Rows from block 3 of the encoder of a small image VQ-VAE, named by matrix and row number. Rows with one number within an expert belong to one neuron, the router's apart. Each number is 128 + 32 x the weight over its row's rms, rounded and kept within 0 to 255. All counts start at 0. Numbers have three digits each.
Before each expert's rows are labels from the 100 images, of 14976, where the router gives the expert most weight on average: "peak at" is the part of the image that holds the peak; "strongest on" is what is common among them. Only what is clearly more common there than usual is listed. The data: microscope photos of single blood and bone marrow cells. In brackets: how many of the 100, against the usual share in percent.
# router: router (encoder.blocks.3.mlp.router.weight, 8x384, trained with AdamW), inputs 0-127
# gate: expert gate (encoder.blocks.3.mlp.gate, 8x192x384), inputs 0-127
# up: expert up (encoder.blocks.3.mlp.up, 8x192x384), inputs 0-127
# down: expert down (encoder.blocks.3.mlp.down, 8x384x192, transposed), outputs 0-127

# expert 7
peak at: bottom right (38 vs 11.1)
strongest on: smear: peripheral blood (97 vs 16.2); cell type: platelet (40 vs 1.1)
router.7:093146141064202090132127105163112151147086186124132142154107131160091147140125060105164184132059105158165139159157193168085158067114140174147153162116099083125133160144183146148103149120167133152164158145154148119120073123128185103152118061167088162114092146142149119121130072115214089111144138079138100172153110095134172126135144081135203085102146111115129173131161186101095113178129
gate.2:111135037169103128098089132211122121120110116086099147090138123126107098153148187133116145139110113138174083119141101192135167163102143124143129105086129164091163143205158132125115110094174117137138126099151112167141096099170181091076111135113079137086179168171137063121150111147124184082128085083138106102161103191130096158130127086130128110127125137182140069149060143123138146088138
up.2:138167010163078129122075137214146125111113106077126176070168131099125108137113162173103143116088097179155127129137083169141175132119124151137111132092105142086185121193103116121096085086216137138133125106140131144099110112180147085103100169088153131115157122150100076152192063165138156082116101076115119105176170145144129113112129103147121090145147135172148058173047149130129106087142
down.2:156136095171214146150128077142149136120080135084130127157192139175123109193146111143159156107151121108097120049132073082131153121156169163079149107108140133124160115113087098125112094130096122127114170085170079172126082136097103106097144139169115083098135087128148146191082214148181140098151107125084140143092115113197186082098057153117098135137150105109146119070153113099123145163123
gate.3:082122134119132173147141173087082092074147091192135089193088127116127120119162171137141122083144079104153151109128097179148134191074138125132114137088165156133119116064114121093098174092126183142198171141095156175139189137146090064143115083141068148075145170196124147128136059160124132068110096104131147094176125059080088147177119136139136138173141135163163134136165093151154088138108
up.3:140153133168104097110096103081150143095110115189097115113126081120096115140059117118133129156099148108107117177078200070164130165126093108192090160083110137154136111103115151109170146105088171115135180141085129112117133137146127091116107161140076127143113101159141140149128175151145095127106168041129125121101095093162125194154135180159186146180148133123131124152097129200125147137165
down.3:119067079121119204092140068102122131100109106159152139117155130125140102131133094130198116179178120133081102120101154150134156092187124172164130129106100174094160104095133136119134089128110110180108177097154134164119149087151133135103121126188098116112081111125136101094126189116145136097134137111126166155137128160152116130123134062138115186079132067131101104109135170174129134119171
gate.4:116103106116096126137168106116124117240113151102082153108174064122086163116183138167218133121162130175135134146134161115095103135161101139123168159132143108077119135115155076168103121071163139092156160125129146106137116100079142122150101128083179152135139127197181137142106090147103134200141095111117131159156131089196147115048182146140150156160116187127134200148103133108158129088110
up.4:099098085120099155178141106126139119189140107104088128111156095135138159139191140171200145163180124126199133100190139183137105138136058093097166118123127118140097144132115110140132122081175132115123135134150143111138103120089146145109115121097118111142191101150119116189104086163090075118134112109115144136160140136255141098047171098138145119135132170111135218128127139117175149109105
down.4:192144106097132082107149153120136186189120101164131109142154181124149140132106140146090118085077116176135116135189189099116122151159177114101082118149115117125185169165108153142145197147110116130116147078131173116120130146124116115076102139161164100107092151129100168167109119138143192123089136116133166103110050205061141095112126134143154061162122038137121102112076104178113094229103
gate.5:163166084151126155140141079099071106140159111148076066149143146150119164122137188087115155102099137089132108134133124132116136151157123083088105121099147128129090130142092180103141133127115111167158057157105097115123177071150188112119152170121094086143174189095095115146163090127145074134070111157162129133120187082131120113080113147127119127132143084123103170141130093154100123134157
up.5:127088105104108208123145133139134093136112162132162132181168159086134158112085160131120128173144152122106104060088112147170136152151145126083123116122112105126137141156092194133105085148083095126149073117117079100197123100058112148114130136135094133180150180150068113160163076112135067146080114118157151104107203170143066167111107145133069160138142142146133126110116165105093170134081
down.5:141162159085151127175163148161105131120129121135166096171075084143197087113135113136152085129155098118121158113120126153126131156122090147090105076151161152109139118184105108183138080159111102141126134094129183164116099171114104178128131126131044085130112121158129102116070116173150142104145143111170200125188196147125171102093096174188181127187107089126171064141115145083128119207127
gate.6:066105102155126165091094134092118159072071122085134111098125109115123098107089152142124164136122170165150096088070089185115122114129141123125119145151118121131127143100109106157094132143187136152097162172077109145170125097173169136147134203142143165068121156134116102107089095121176119065101136127151153148121090119160103090122140144193093093175145152151161130142117135142120100119171
up.6:145130110166065119158124102158105042207161127139163123146118159117126160156172121113085096106130094089116174145176137175164111169142063105109075154139153126141117123124153157077131112109119109165154106152139139143122112138073117105099089111088152085138080074111134184105120183113117099161118172158155094111121150141119118095083092130100196109102128128102134125122120104120123182111114
down.6:137141104190113158120084082163092148155114132107119177121110069143132147095172168092163119179085142165139078116088124153129090168135089127100164093124098136154177109170164158163078076136161093161136118161171126109132132168110106085112094109108111143139115123084118145179113138129177134051116127063193137080083088132131134146180147117137137088172119097107046100186122128090107137123093
gate.7:137077164130153154139151140096134155142154140168138132111181140078131157118143079122181119160108084128142095089154150163083155089185183111111138138173077108120138103089143120168067128112095132117150087125126123129105102139168122147096120149110093103136096099145123165114168087057112169129082151129153120137117134109128101164149114121105129118175087122103087118054132082150115080124170
up.7:167134128149132140148171130116121154156167116102116088131182138127116119140081087199139132159112133135101105129127187114110155106178164098174130162182056144148127067120156146184112140092114138082144098135122091151064098107088097166127151121154097133109094131097143108072079179092135139142069135157143136172094123150137115114160135119130132110156060127115118161147134084122136101138205
down.7:100120188124096093195123085174097120148147099137133137127094150092166171141130116094097114129122134106111069117173081180108123128142143142089098173205122124087145080134129095152112127127173123087132181135169108099101087123171126110100173104134121163078167105133125129149112166104094118068130167133198094109086155176125140148163166156117148112119072054101044117127082102184100140085119
gate.8:123145091163147119126113070174113097104150107090160116126114163138129064109140186098090126176112095124202082178060108135095094116149144132149162087161112111116143093159112157050114102155123187135075108088105108136125105171119120095145102109119142135138059168145086111087147165140146123112157069141066137120163124158153179108151089143125164124179200158150141116155144075134137150160128
up.8:107141082067112141072175174108154158161127138131128161120120105096128138132128097099129146059150154143102128136152125132132143103115163168117116141097159161173158148134145121122143132123117137119144123180167161154169181103090196165101164116095187070121180142135187138190095067171135102146174132126110157085176166086118126192119150154107114146069131095117131079112126201098097122116059
down.8:122140176137051145128132097136099192097104150141151148129104116107164128081093108079071150170071117090169074158127128079090112146138141115115130146188071150116116142133110074101032112136169150130153106166125133139091146180122136120104131052130088155111075180100089130140119172076093075155129110137131139103126142160094141155112198076090174109111103159132118123105116151114187157083136
gate.9:121136162204101156174179125075142090159134127085125108078174078159177125156101133101146137172152134153114138118143146143088139078143104105119069152115087152101141076137135075038124108160150126148117145120191111133138112096152110141170176107152100161135173154127112143131104150062120149176102165060125157147132114072101112072090145097075217124139161167086151077153105152141116110150113
up.9:119139222175188159112107104085091139124158117135152104134114159146138110135127087144088116179140148120050152136123185130173144092155135114128083145078065205050168137130099103082119121149127136128118163160146158028154070071107079167162147133167110141158123159139136107100131147065144098157103183124071101132110159112168099088081128104139183119100131143144153097103114140168108097214105
down.9:127159117140186113083075137166139127098104138075183053141110151118189110134095109114189103175138054117170129141101088165120094156160084139156171117102159121105115125063080097067136102119131131153113117113165128112149116154125126149181190178122109054086151095086084133157123134108148103120117075143139202143142117115090151129123101146161163059139128136170148142134184085135140100154128
gate.10:103105096108044163150169143098145160190125193137134154078089092111173173083177105104108141139171173157176130128111081091104137109172148140133111109067145145097127039115081092119141093128128129178176122111124146130161116178062099096139126149131164176158081114125046101133087065148151132158136059152131116083150158112132167102137055142155081126108163157086157080136162154133142163144095
up.10:134200136142074135183160190084142150131110151126133100101116106133168119125138102093081171176161177155126139151102133139124167133100098170161094127097129140049163068172139124152140189141133161187116131121100139134132169131100119126149160193117201172154139110091114159088095133161145157238060133100088088063120085120145101159152099081126168180106141166111154105139144176121108142146157
down.10:113117148119153169120152134093174117118183128166081170133210155168078126133202111119181148060152151149209140139106161067093154092081111098118090129140155112143091086069125153138102088108172149116168168144131098095118129186115125113113051154096126129145147138184171106163138121134140108161078062223148089164122120126145135103138137080096156124176114099115113150102150181145149118131223
gate.11:088170087159138140110107165093104089125176145094108162136110164136149121105088149128138114120143191114124135128127089140126186142042153131096155078059109178121105119193131114106095131132072138162142084113157192080162099165126156108095087221097180154095197131139107062085095070191155111147132115114106102092096124154178124143184132154185170079182142156105139159176118137175168130134092
up.11:169097151076119098077180073149178133147144135114121104158128151063097154156095069098143070110084164169109098164140128117125131124100149167153092181105156041192146147014083142127118115082164148109143137106122145182084116192166052118125143065150130106128038117135108131188157166050119156106141100140168195198106190096123163102141160146107114135141134097129117188068115184047151109116148
down.11:193121082151128147080155170144110147138102107153051119136113083036230153080176077147126115162088090148142138125106161118138138164155104121107165144190136130174132067169056143109126149115123109109088130149160164110111096134064168166157190120168115098080126134094096102097116139088186161153120076074110207120139093122084130140152135127087109119101128130138168118166114131071102113154074
gate.12:127152066092146113095075123174177087154127088089118128139153055112134188176128121067128073164155120137150133113146163210092172120117137082095134172113117134180153157147118093134096144098113136148144132135129116152132113115163134107136116112051157128153134125137174135142121090180130121107113107103114156147152123148137094136099196154161129102171065116143204123151126174094195115095119
up.12:144092115120085144163157159095073159145108149178142147147123188086117072123172173196176152128129162113091144199082089130126100121154122115158113114178141103124143080092160127151166120133149022081132135143121133127121149126102145126088165115111107164070151120054134105091115133106191151130096159174129087070135148113087141129111120071085138136132112118107109160131116125146103102185130
down.12:122197108130181160142112169157143092043111153107076115114143095152113108127099143140103086136151134154110149161111175128111121125156114118099105115120146128130101194173159159139099110148153170097131094158112074105147114168121115090168083162125125111168153127194171146098128081121085153131093142123112105139133144083141082117141109042123083078094150104100148176090079176160154132091156

# expert 4
peak at: middle right (44 vs 11.1)
strongest on: cell type: artefact (40 vs 9.8)
router.4:144133136160165156097089111124123063089173146197148111148165109136067100145108115133152128152084115126168120097164142123148148134148091174125103152119099170078073100139148159138143110087108099136132155146127159100107135155079102127125117069107110123139051138094122143151129171147137097118106123129112098189121094136102138052100131085138146159162089084093108141135133150081096146158146
gate.2:120124176099154105088084115170116114119109129107147117046145070214189101180071153153147087157107081154120118093173165165150101130193127109151203148171113106124171152125169122085160112112111085157139138060171150163079197181102132144093141144137079143176130108147125155161136071119144090183152108138161070127131137114092163119173108106094140165125183197112081101178109154094100149139065
up.2:086131138121065091186155145085122158146174153131106092150113154158094069170186126131114114188122144042105084150116109108141178107116148093109130117126129153180130084180100108154128162127149160053117125197137126162098110138141158117137158192111117126160097114144094104133148225084151138104110146069164179102120163111141136159146090184137145103161101106081135103089125137107084154090097
down.2:125187062099231182041083158106111119120194082137142080123102069100071083124153085145122096103153115178143112147158122149101092149162136094101068179164164143114117066159141147118090089105111208091142171111180117136144155104080145140137136110162129166087136133165113095136149074137142131145119124134149158138103095059129108131102164137073087155139126203108101122095181142191117130172119
gate.3:080156119076152190192158145223094151146160193103129095125136185187109176100155153178124083157174115147115129107158146051054066146127100119128083084118124145182155097084139074145139132055089085121127153141113072101079160115113117107138155072175129142091104074116121134120139141084138137113131094144171143096187165145073168145116180083131078082130106103179162134193122110143168136153114
up.3:102090139096091209144136123076132131136125126153094110136125100161118108164115131121048130084137159090147108098110091118084153105098140192136166102133074202104124117125103098095098127128078159128106176101092119150123178142089089139139118036116177086110144155131194104106136155119131145147103139098129085122104067086145051113111129087141139164120128206109133111104122143146128151139129
down.3:097136096200129145075185144099087135191132092067131172132055109109105175150138096133127110037118125149100184173068161107121130143137154070165106063083139160146125117126113131158108125170172114142068134157153090128073127137127142065133168155085112154095139120176113088088167111125101146079080130117164125117170123093133086127121175131138140083113122166124083204185128103183137093103185
gate.4:100144143137131088115177119043144131142133105113107162104124146183108116160141143125116119158139124133148120139122161153162142117117142165113110145141152089135153118096136158188106124095099095136164188196161146095112100083132129127167179106073152161049060156149183118181117118158148159126104115114143133167140120123144166153081105159203138106102113129182136147185108109140064088143139
up.4:130118135119162165161074122181147127188136201112142159062099155106089171142092162115102098137093141123111110118141083102124143124131145121097112129111167116162090146141059129108131144145098162115119067148131138175149076074162174103124131161109092099187201131129077176138152146154099094123083144138098145116094156114093090102133126152084138085100146135060151120121092151111140077157131
down.4:171137125094102102102171139100136121073097137138133094070127149115153091145154125135108181107133084159082134140111078077132122159085158063102145108117089169117155145156113104196093098122135107076130059125087097162149117142142157172151130189104065158165119137153137141131123101087124114186243152160093184133099155142086161139099107119147182190151146114172124107157114034128108160073169
gate.5:134100120085107158124098153081121087150101070102125076093136148095167086129071132144105099108145190108153086084117075114113135162086214139115110129124099155083067124073127123141106139142120126147072089141119141130114184131165139133135170094079113113138107129148203086069166109078076172138055153159151143102141157103103079062155128139066135119121104173142077136136070122112115133143140
up.5:205154135091156178092148120096100119144133149128077086146129161108137132108129128175110098133102134136091111173100122124107171161127163154172060137155087148105132124075111081058099132106109112124133114156101151097147162149153065123095159098094165146125099068109123115088109156107123154140031060124120116134157164171087084150150145164086113135080164169177171153186106127127104096096123
down.5:154082082184121136129148135117129074099068099131131156139117100131123095126147139133135132033115137077101110095146072145149068147146051161131072143111134130141100150217175122045168160116133048178116142145123066081162123106155096124154123117095119132155090126148133108154175126130091115107149114096152136139147143136136143141127185155155101167122086075089141077132153054150171153133086
gate.6:161157160057096086064116084081175121186153103150082096176113124110152143144069099156088169127136134100115106210119106148130101111104101088107127114137111148151183081168139123109118120151150144095141151109118108121137122116058126159176146171119071114096125153093134085086093162095191127164105119064101134147113100168121142120078110107088141109152100113107112131135137130131099116145145
up.6:158126094169124160113134146091132141123229155094083120133072099127107158128095148108121148094081147065148145107113103067098178128136164127130132117123140148115167124122124125114126194189145178073133067148158117121135143094143068075075121128186123133098180145108159098033144181142116108096112118117105125127185140104157113164081165104165109172104091119109089142113173149113122059154142
down.6:193144126160145188128130158150083118184117150046145092093081104116177076126127144155095155116114086141135135060102139139120158090084111110135083147123125149080148100150159096086157089093118122091162144106085129188083098130168114110182104135208092151159106107118124127064119180161175138060080143119147135125088100158164117098137162050085109131140144143176105097108145107141078112130112
gate.7:091066073103091107126099200128121112154176114115129098111117152133102154133138117132086090069104119150183190180119072115175135051125141126161106149100167169102142085084172190134110162096148126174141129138122123140096131065132099146111148191111107160101136127080118158156126132092192119112144125154081158079113106128141143146175110085080143123096152099146120065097156139147074117169141
up.7:136205149137132140176131094147168097141102118160117139101099156103135142122112099169141105141149153101145079151090167126121073141176088137128138124167108162123153160142112086083160084077226135117078137113000140113106114144133120089149126129125103177142130090087145142095150169156123192168129080136130174154106105142165107110158117120117091079151178161151125114078107097141162086125126
down.7:100081106195100092146094145129128143188079143137124161169129149110177147139126163164152088197080122152205105088070117200094100129076165097069134145118146140145096166113113123173063119141168145163113092188091226121105130180073163182150075124147122116098148135090170096159141131102102183168146134070117136090138129140148088104136154135146109117133044168189110147106159110151118169064147
gate.8:146113142128110123152138152130143142103120178138150112117126120116164158202076069105199177122103140125101083078164167130122067068164069158121173113135084137150177143129184177054132084111167100116166146097170142162192145166084154098108160125132158144135151128061086071180164076153135150115136134129140159073137111147153207159168092124131166183157148152096172145110125124136160126149100
up.8:098122133113157133063148149140092138160113141161130092163089118104116093087150188124097106094118103105171196179095096141155171171113171127127062128114148071138069119160105118165097134142117150166114096130082118099084160141131103155140113121153080131097123097148167145093113198099078102123150125155136142131122128118136121074125157132138070083123160155174145136148105091134133083109116
down.8:134119141110161146078154148187128096096152077106090148082123112125133103182165076133183169090107102114141085167095166137125100099158116116129138099081140216106138150143108162148112163170094073086205166034084139122118120128107155150157089157126135116197108162136087103119128139211176116162117135104132144117151096100194155086151139082093185106088073090086183149110144130138131088162079
gate.9:081131167171163080112118151056160198149106141181149071085143115203115154105189154084173078132091169151102156088135157130214181108118157177120139172151146129133136114148131167135078085147126156126161126130089141184150157146102102091103110116129152125098079112092165143078136121127177090127110140128152055099118179118122178142120142151162156064163145117108135165122157141188171065120163
up.9:126114063103111110132143115141125116155157054127094151069111129067088141148157113150110108089150130136145171118165155113108094122137181156186084107079094160140105185140176133174153158138102077101144187096138120111091154115119075177127163165097123155113104155130111064134138045113088137109131127072125137173064086158095112116150129153146103180124118127081128115136108189056118127169088
down.9:097071109132118138192131110136201159157104130156115080128037168090119130127112117092099169099144045090131097124124112179164153146126078133144136177129136171170125123139111126151173136135124109114152172196057143174189180123164105115116117093153122123103117102115097139085134143117158111135167087086064125147152075064131126122112178155131129155172146120158106089092109137086129145090116
gate.10:116127105068099088156083105155130130090111115147090093121170225170145123139131115144127101161099107127158091138080165158171147118164125154119176178158143143143112177135179146119103122041070116173096131122107110152093128164129111132112151161081172075105054116124169082144146101123180111123124128125152107146162121141158112141133124144095121178106114133105085147101168177077135125164140
up.10:123084120142189173183125118158152148076112134063125120116120109112098094146147110095125094197102148181077203101125100118126086090116173106091127151193101123166100140138092114146138099160120120183154126095166182079133085135123137155162110121108138152143145127175158123144127115097110131134118136124122137111152156093205143165116109116155138089164139111093158055095130080187162166106054
down.10:149168142131150112133105105148116115103089161058114087059168088124038101102161073110129096179181125123102120103122129108167144090061052121122095140149135159129111141050160166144080112175091200149123109125142077099157069115133135095131108082070206163161108132114191122119124166072074087161107123182160106143160122111151160138124136088137097113127126148087142062114105133122077142135147
gate.11:120214135079132109151116085148108144154155129144131111133144124146156193194180157120178095141098148066122119147118127178143126121094137139129154162102123100135111114140161141128124125159139189154132113098087141119129152145079110148121170079135099164148193144105165135134147051082087141152051140103104163122133130144107188103088068146110185109104145122193143088189120091144120117093122
up.11:104150132130169112111125125124130174143123115153088104073151108159106132148136173120082126128093158119105133070120187095098095107107124198079105126097130100152117098169070169125133154157189140152101105139161075129125150110098138179179101136129193140145126121176156160147088059086098105096109130176155134120143155133166142127066143093085122093150113119104102124173131114133157135079093
down.11:060095178159153094124086129166165155106120153092135154090139120151159071154076113138118035103123135158181066188102174075112138153122143167123156182146070101151108189114088112127153188115128111130098193109149118124141186096110113108165090152120168126148134095170154129150158158135106104121139140178132112077109082184178137107148178123087149110140098160162116128081132124092068166117133
gate.12:120057141119167174086090140111142167116141186145131095151109116167123105132129064151128134136043196195106155074164102128125138137130175098122130189152132121155082174125105160104087131077118141148117126105131187173137097105137108112116090074145139104122114160089095106071198116072160149107141173070128110119130160101161118167126142104157123080150125165120153151121134155126113105112130
up.12:116121146149208121126083133099094100157144135117121112127145102127185172109135088176100131121133130210155132073144133123165131134175127136196060157151122099137138101128140099075103078152094128134127167136179135176148168167198139139096115083172121130083089130090082117097092150090160112097191139086183073098136120105113165139137121143093159152076126115095137141082128146131114075125109
down.12:115149139095123161115165157131132088162100125174084160044161131131177128151088094101207118126099126116195160118118145143150087154152121119150214187125171101144126165123130164193094088190156128161110151078106096141111102137189157185128172124141162135113155159164140119171140175132097158173043162149124146165120101169117047090113139152150154149143152141109107120057138093160106121191105

# expert 5
peak at: top left (28 vs 11.1)
strongest on: cell type: artefact (46 vs 9.8)
router.5:108126168183129150069061143142116124102172121125123109172122116112083107123123116161115153124074112144126103149140144223122177118149129089107144152125150105107120088151155098140130149108096140103140123147142136105110153112098114095103121072118110124089132151104138110089145130171131061067151146151098132148079108161180142088099115076099183116105098104088127146054080147111092135208165
gate.2:054107100104136121144164145155113207167101071164082140155084133120137129118092149146168113046084146175152102127128147098079171117147110085131145125100148157167102114127131175169137107147153111151159096132057130158120143100188088050129144143191103106178141122120152091108119107092140142100156070154188117153117085095104161114169122178046164132106091143124105114093103158062054101094130
up.2:079120120124140115101121193149145116170081145178168090130061099168130132145089143128087121128087151127082062116103155088127145170196132067190089102159201100119164139132091162190163102115129152138134067173085087200112139125157098132111219117127129126120177092144100123046162170092166128102146143125182139164146115103129078180112095130112114100134105120147080129100109113120060149161129
down.2:059155125160172216094059135175212127092102159143197074090157116170128115146144116081098161127164119156163126079203097154098152122121118138140120149121139107153130126050152178120202137146119164175127131132151089144160063145171142154115139142116132096187189127127151167123154084124116092144108098129138160077138129121080130087190130093124178110140133131166126152108128128145123172139155
gate.3:177127124102072117096106079156068160120105131157172153076124181119178136142144149131087130122101137123102097146176088184169164135080155107124089079153105123135164165086150098110132161109119067134135082161142200157123159155128121140129134180109077174132060138088089120112203089129119181092152084165184175153149153159094174163156107083128134139105090166119094147154158135135170156075134
up.3:139208124174069166142085176126145088065128188095142159094117078131137117129076118084128122153095117141126068117093079214096156146092184158142121165147179155176158141177143151096182113083190124151146085127170124141099163139162143123100129152121086139124142129131109075090109126161112088125096105198164117118168135197142129173138103085178120109087134092171120099163158174122085146099142
down.3:156112129125156138113163117110134145165091141167111189118118147152126134123102101120194081092137095090168144111163136073100121141155148123127138142147101131150137071078160171123100140131164192132138133108150130122118142169163082122060145096115129127110191115140130107105128109159123175138163127163085115157134110163130090132090080160085167139103087154142109129101116078076119121152089
gate.4:081092081060120157164198157102158178152135165152127130170140157201116189093145089135122156102155162094103074124189130092160096114115107170100108100121116106127115136129172152110050093113112092130080075133118098104150151078135149126175147096097160140099145147126114124121177193102180176159043154114163137137152173139144080097131143087128141129088107101077142128097075074147167146104101
up.4:151176147126100114125062102135108100124160133072088152066135086120158131149104160084119110101083096171158134129085070169148160125126110141145168162104162146128131105157105137112218145149162132152159173118145160130111103144087172124098082127151100148112148089161141126132112105187072111105136167110084173113100104137123174173109113160110120164124086135183112104171174173155079064174160
down.4:118155163127238077139112117177141168123099138160105094089144135206107186102132200093150111164147113128113089141160139173134164144149104162088168104091180114144151074120086129171147132108095100107119120037146135141138119151103136155144142117127136123148138114140098132137131147129174100098132140057129096111076068176133139187123109140166136079147062065079165084106141164119147127103149
gate.5:127108114116087091205111070131139148129100143130142108112149144188123110098112103147113165093118080146161122109143164155107150102155123131129101117089142108099109119088133169107087104168145174130120181136141164116117158121119127103075194191101167127139158162103165154150185093184130046143105121108192105133209105136061163135095148125128134129126151138132087108124138153115195198136128
up.5:132154157103137147081166140161145147108166118118171123169100087146168165143117147162145141115103102109087112141169128132141105137132126060115127140110095110087189140116108108130139143122180178073159100147128089113110120159129111113130114110117117079142141164097114155128092134205101065143170078161182106178121099125133144154137129107110112123087093088088141179147109229136147091106126
down.5:180079116124107133098138153183144114144133086133157139121155139134195129151134141114054163109108069127101106151191112136142124091170098166112155156158119116122112149097233109159080054171142116143161156067145099164082102165154167153111143149127168119178128111113159118090129139122110164108163109148067052103123099142091127151138098154157153166116158110106086115149092124137196134134130
gate.6:105117077141126133157146146147056086110181121116074176124138095168128080149161205135150156126063104115209154126185141121110101127130099158134114150116137096168101134084122085106089129133162177151151175030183131132150040139091146141142153104070144104062200119107122107081132120165172147125110156103108078047089105162095121076134048172109151096091193109173119103133116116117083119150126
up.6:156078192168137105136126139033120142122109088144107148095099155142125134143105072141162093090132179131079120124140061109127169100112150088133114127149162090190156131147155144104140101135072000081074164139097123102134172100146114139160115094154153193192105180083150137148109170078128146110155087137124123149107170118080138097144134092107130145150069125074143124139138124130081131069206
down.6:083140139133169104137123185146098164114178163074085123131147118099165135111185098172106090188129173139101075073176113141141154149103131098089074086131058099116163120108109120095135113059145184127121175061131109127108077132046165166113152185138120165120155128127137127123045116087152139122162158105148124079125143148098175107089141150155118086140157107141150149159148168138151092145121
gate.7:097076099103174100143137036108150113130115119121081093122105148128124138196139170068145154185103125106107140099168148106177187102133150077116178202096154129182100159139197097110158130156123156174195090150179139135149136154163159120056088101092065106156153152117125119154137129048090193102128163130125100129124127100070123145096104148126100188126175187136163119103129126110136122119182
up.7:119121091206066142103105133120085156100162130206197092144158060104145084125112146204135114074132161131118099175134145119144054149189069111108107046137088155111137145171121148124125066125177138052116141131105166112132172118122127122173149199139144132144135106144020125119117141159082069109111100133175161124133136150144179144145139149122148130168142085108132092172120068118093167157053
down.7:085075148061106142142123137155144141155122144127168119109080198122152167133168082138076157085135120131120088085167110128105124099191154100127095162140189164131121079151088127141163137057134072105087125155165144072121153119063104185187138083141126046127130191166107123146090166106156131115129116104150117163104090137123107082094071159173042132117106090158126084121095066123143117116123
gate.8:077165137105067132127144136123127119113153056050098134140121146169152091121108140079178197113153088146166115111128047160127072141120131105136127095183142093134119111101106139133141129153116144172183068126149129189166111134126113138132113118119130131132148136179165070137171126103122155172132155114133146082171091113085134133108107142163102173148104127172140123201157090126156123048111
up.8:123111129144134121120040116135168169123136083125148157140140139100090139145139107098132156101082114098143089129053070145147041181140104113133232100135109101144107097095127123190084106157127126099157062130083105135157131118147112160157048158093153146092123119135113085136184174155092158132108092140174133083096137158096087066165134163119062121136085157095132101203192118114177112081144
down.8:112110142119133133183151132105158099157176120131116107200138139056143122125072110116107126151129193171104192133131105149149124136121107135117175158113118206166126153105156191087152125121070100101106148148148151111145137118172124114083157136165162020089143125173160095094123133117094168152148115112121104138185116130208140116155141155156163175125127108142089095112169148151085126142139
gate.9:094115156066133115140134149135149138143151143121123142107110174177106129180138146162153118152101107115175140129102172071131154174141147123105135143106103095156172131172171130090119135137126128148067150161123127120083157150163178122090152114142128148142110168099191122123186127169163115165151101142191101136152172125100136167158120087115113139095076119169108099162078116156200123112117
up.9:121154185116135116103153125140147102140121115149113063139131103150187113070116139091107127134126111163080104089163152147100153181108116147140137108164093141088096163077108124124146108101095110128181133135177113108150095136076081152132147108143128104067147065148102133168130118114127076115110198133127173137076091172085094074132174140079147116199099115110126120135114158139124161107135
down.9:119177137140097080156097126116164106103070150101157113055112113228148122110067134134108092177138140143144037118121140075167085058114147153148166085181164115107182095098136091128035130180084132119118070137155185120068158142103117156123128189145152100189134155085138130119120075119137094151121080119141130133112134154096078158095104168107104114169124133103152139094114107109163104095116
gate.10:110060201151123165147112146136147103069089117165093116103093126200067182105170163140091100118092067088141093112128083174119110202101132151168114103138141093074110141153168164164143128156105080142138145113109105094134127129125160132137118114119134139157134153112023095086159143140114139130131171160132134109093140130153098120134088095159220141110102118013131072086116129197112145090091
up.10:090111138174163115092082102117123127127097151179105127147132096122136087114114120151152080147123155131118093109185137118173160160149146140134098161156080121081106151121149134139077170118102117161151120149128134120166125077091119140136123136163106079174079115127191184131155128114116135103099101119067148097053142149196092101201150123167107130221101080103166099107145133166116096105180
down.10:107147132107121118091127176164125159138155060130076128143110164166079195095124066172110064180094112124173206147112126119102122126139159132084102109128127185088134102132145144129172174111109145084199143115176133104075177150156097071157101149096079175074101152151160145114103127132131123170139179130151174135113083192121185166185156115171084058101155121121137145161124130129147081094145
gate.11:204154061109115136146128105106108131117119156086089118116138142072137132125089133152098131121096161114065169126130127074101115186119134112156155096112125118116067130105159072089167144081097126164129167183148161098141130146143097108195137200132129062125188053150131188129154147165152082087162185110096145152115126120094129195154099125159195088098107150089181173141167156127101124145125
up.11:188150094171124121148084109052147112106110123097103124144115132055086120138108149126127099157121172120095121173162077065090129151135150113145128151125112074137085159143119088114157120048065156167146136202109170122162167118149071127185138186133142044167177122115153152122153186137165085112128158134063153162123112134114179127163100115160188116071081125101146152126163157103094104126131
down.11:118174158134177145086158143153125111126157070120165094184136117116130140165129151124114148183123064199151088098151114173079082109131102117108129159099104117186108123096134088172140106137108167149131133120150145127110136077123134144080107118094189155121110097136093117123101137182193060142178125188218149178131077101073216111127169119081136116133139117091140124074167126070079149125111
gate.12:100102105158218104127153153128094141081121171125137136124147097172133166122171167105096128090137163157136120084117117194130134137065160129138137131185158145169163089099184149138076168122170160136064121116134100158130137134154153055159154063140146158070154063162195146139137176122097162106096140103118107137110148181166122123114137176118140139163100145041139123072109098119164137174152
up.12:144089120125110134085120100118083120063156145073155121101116137151189191137098112143219142146108181152128176176080067135149139084171104135078044095173074169087105166114190137106117102085140139139124146107145114152079055125102112122136109118151105108125152149111146107150148158128133091070133112155174166159166127208139132171104170134135180156128135171116086111117119165096145137159139
down.12:144114179140098053159131123139156104173148178086086035106101065178129089132098098132116159112098060143103136178179101141105142125184137069189150114117159099142087150136142170122118111116121138117137144091122139123130151149148157143133126137109095090131165172123080168155138172127110085096072130217127049137104111122105126154101105164108092079148107142165196104125116133113126155166114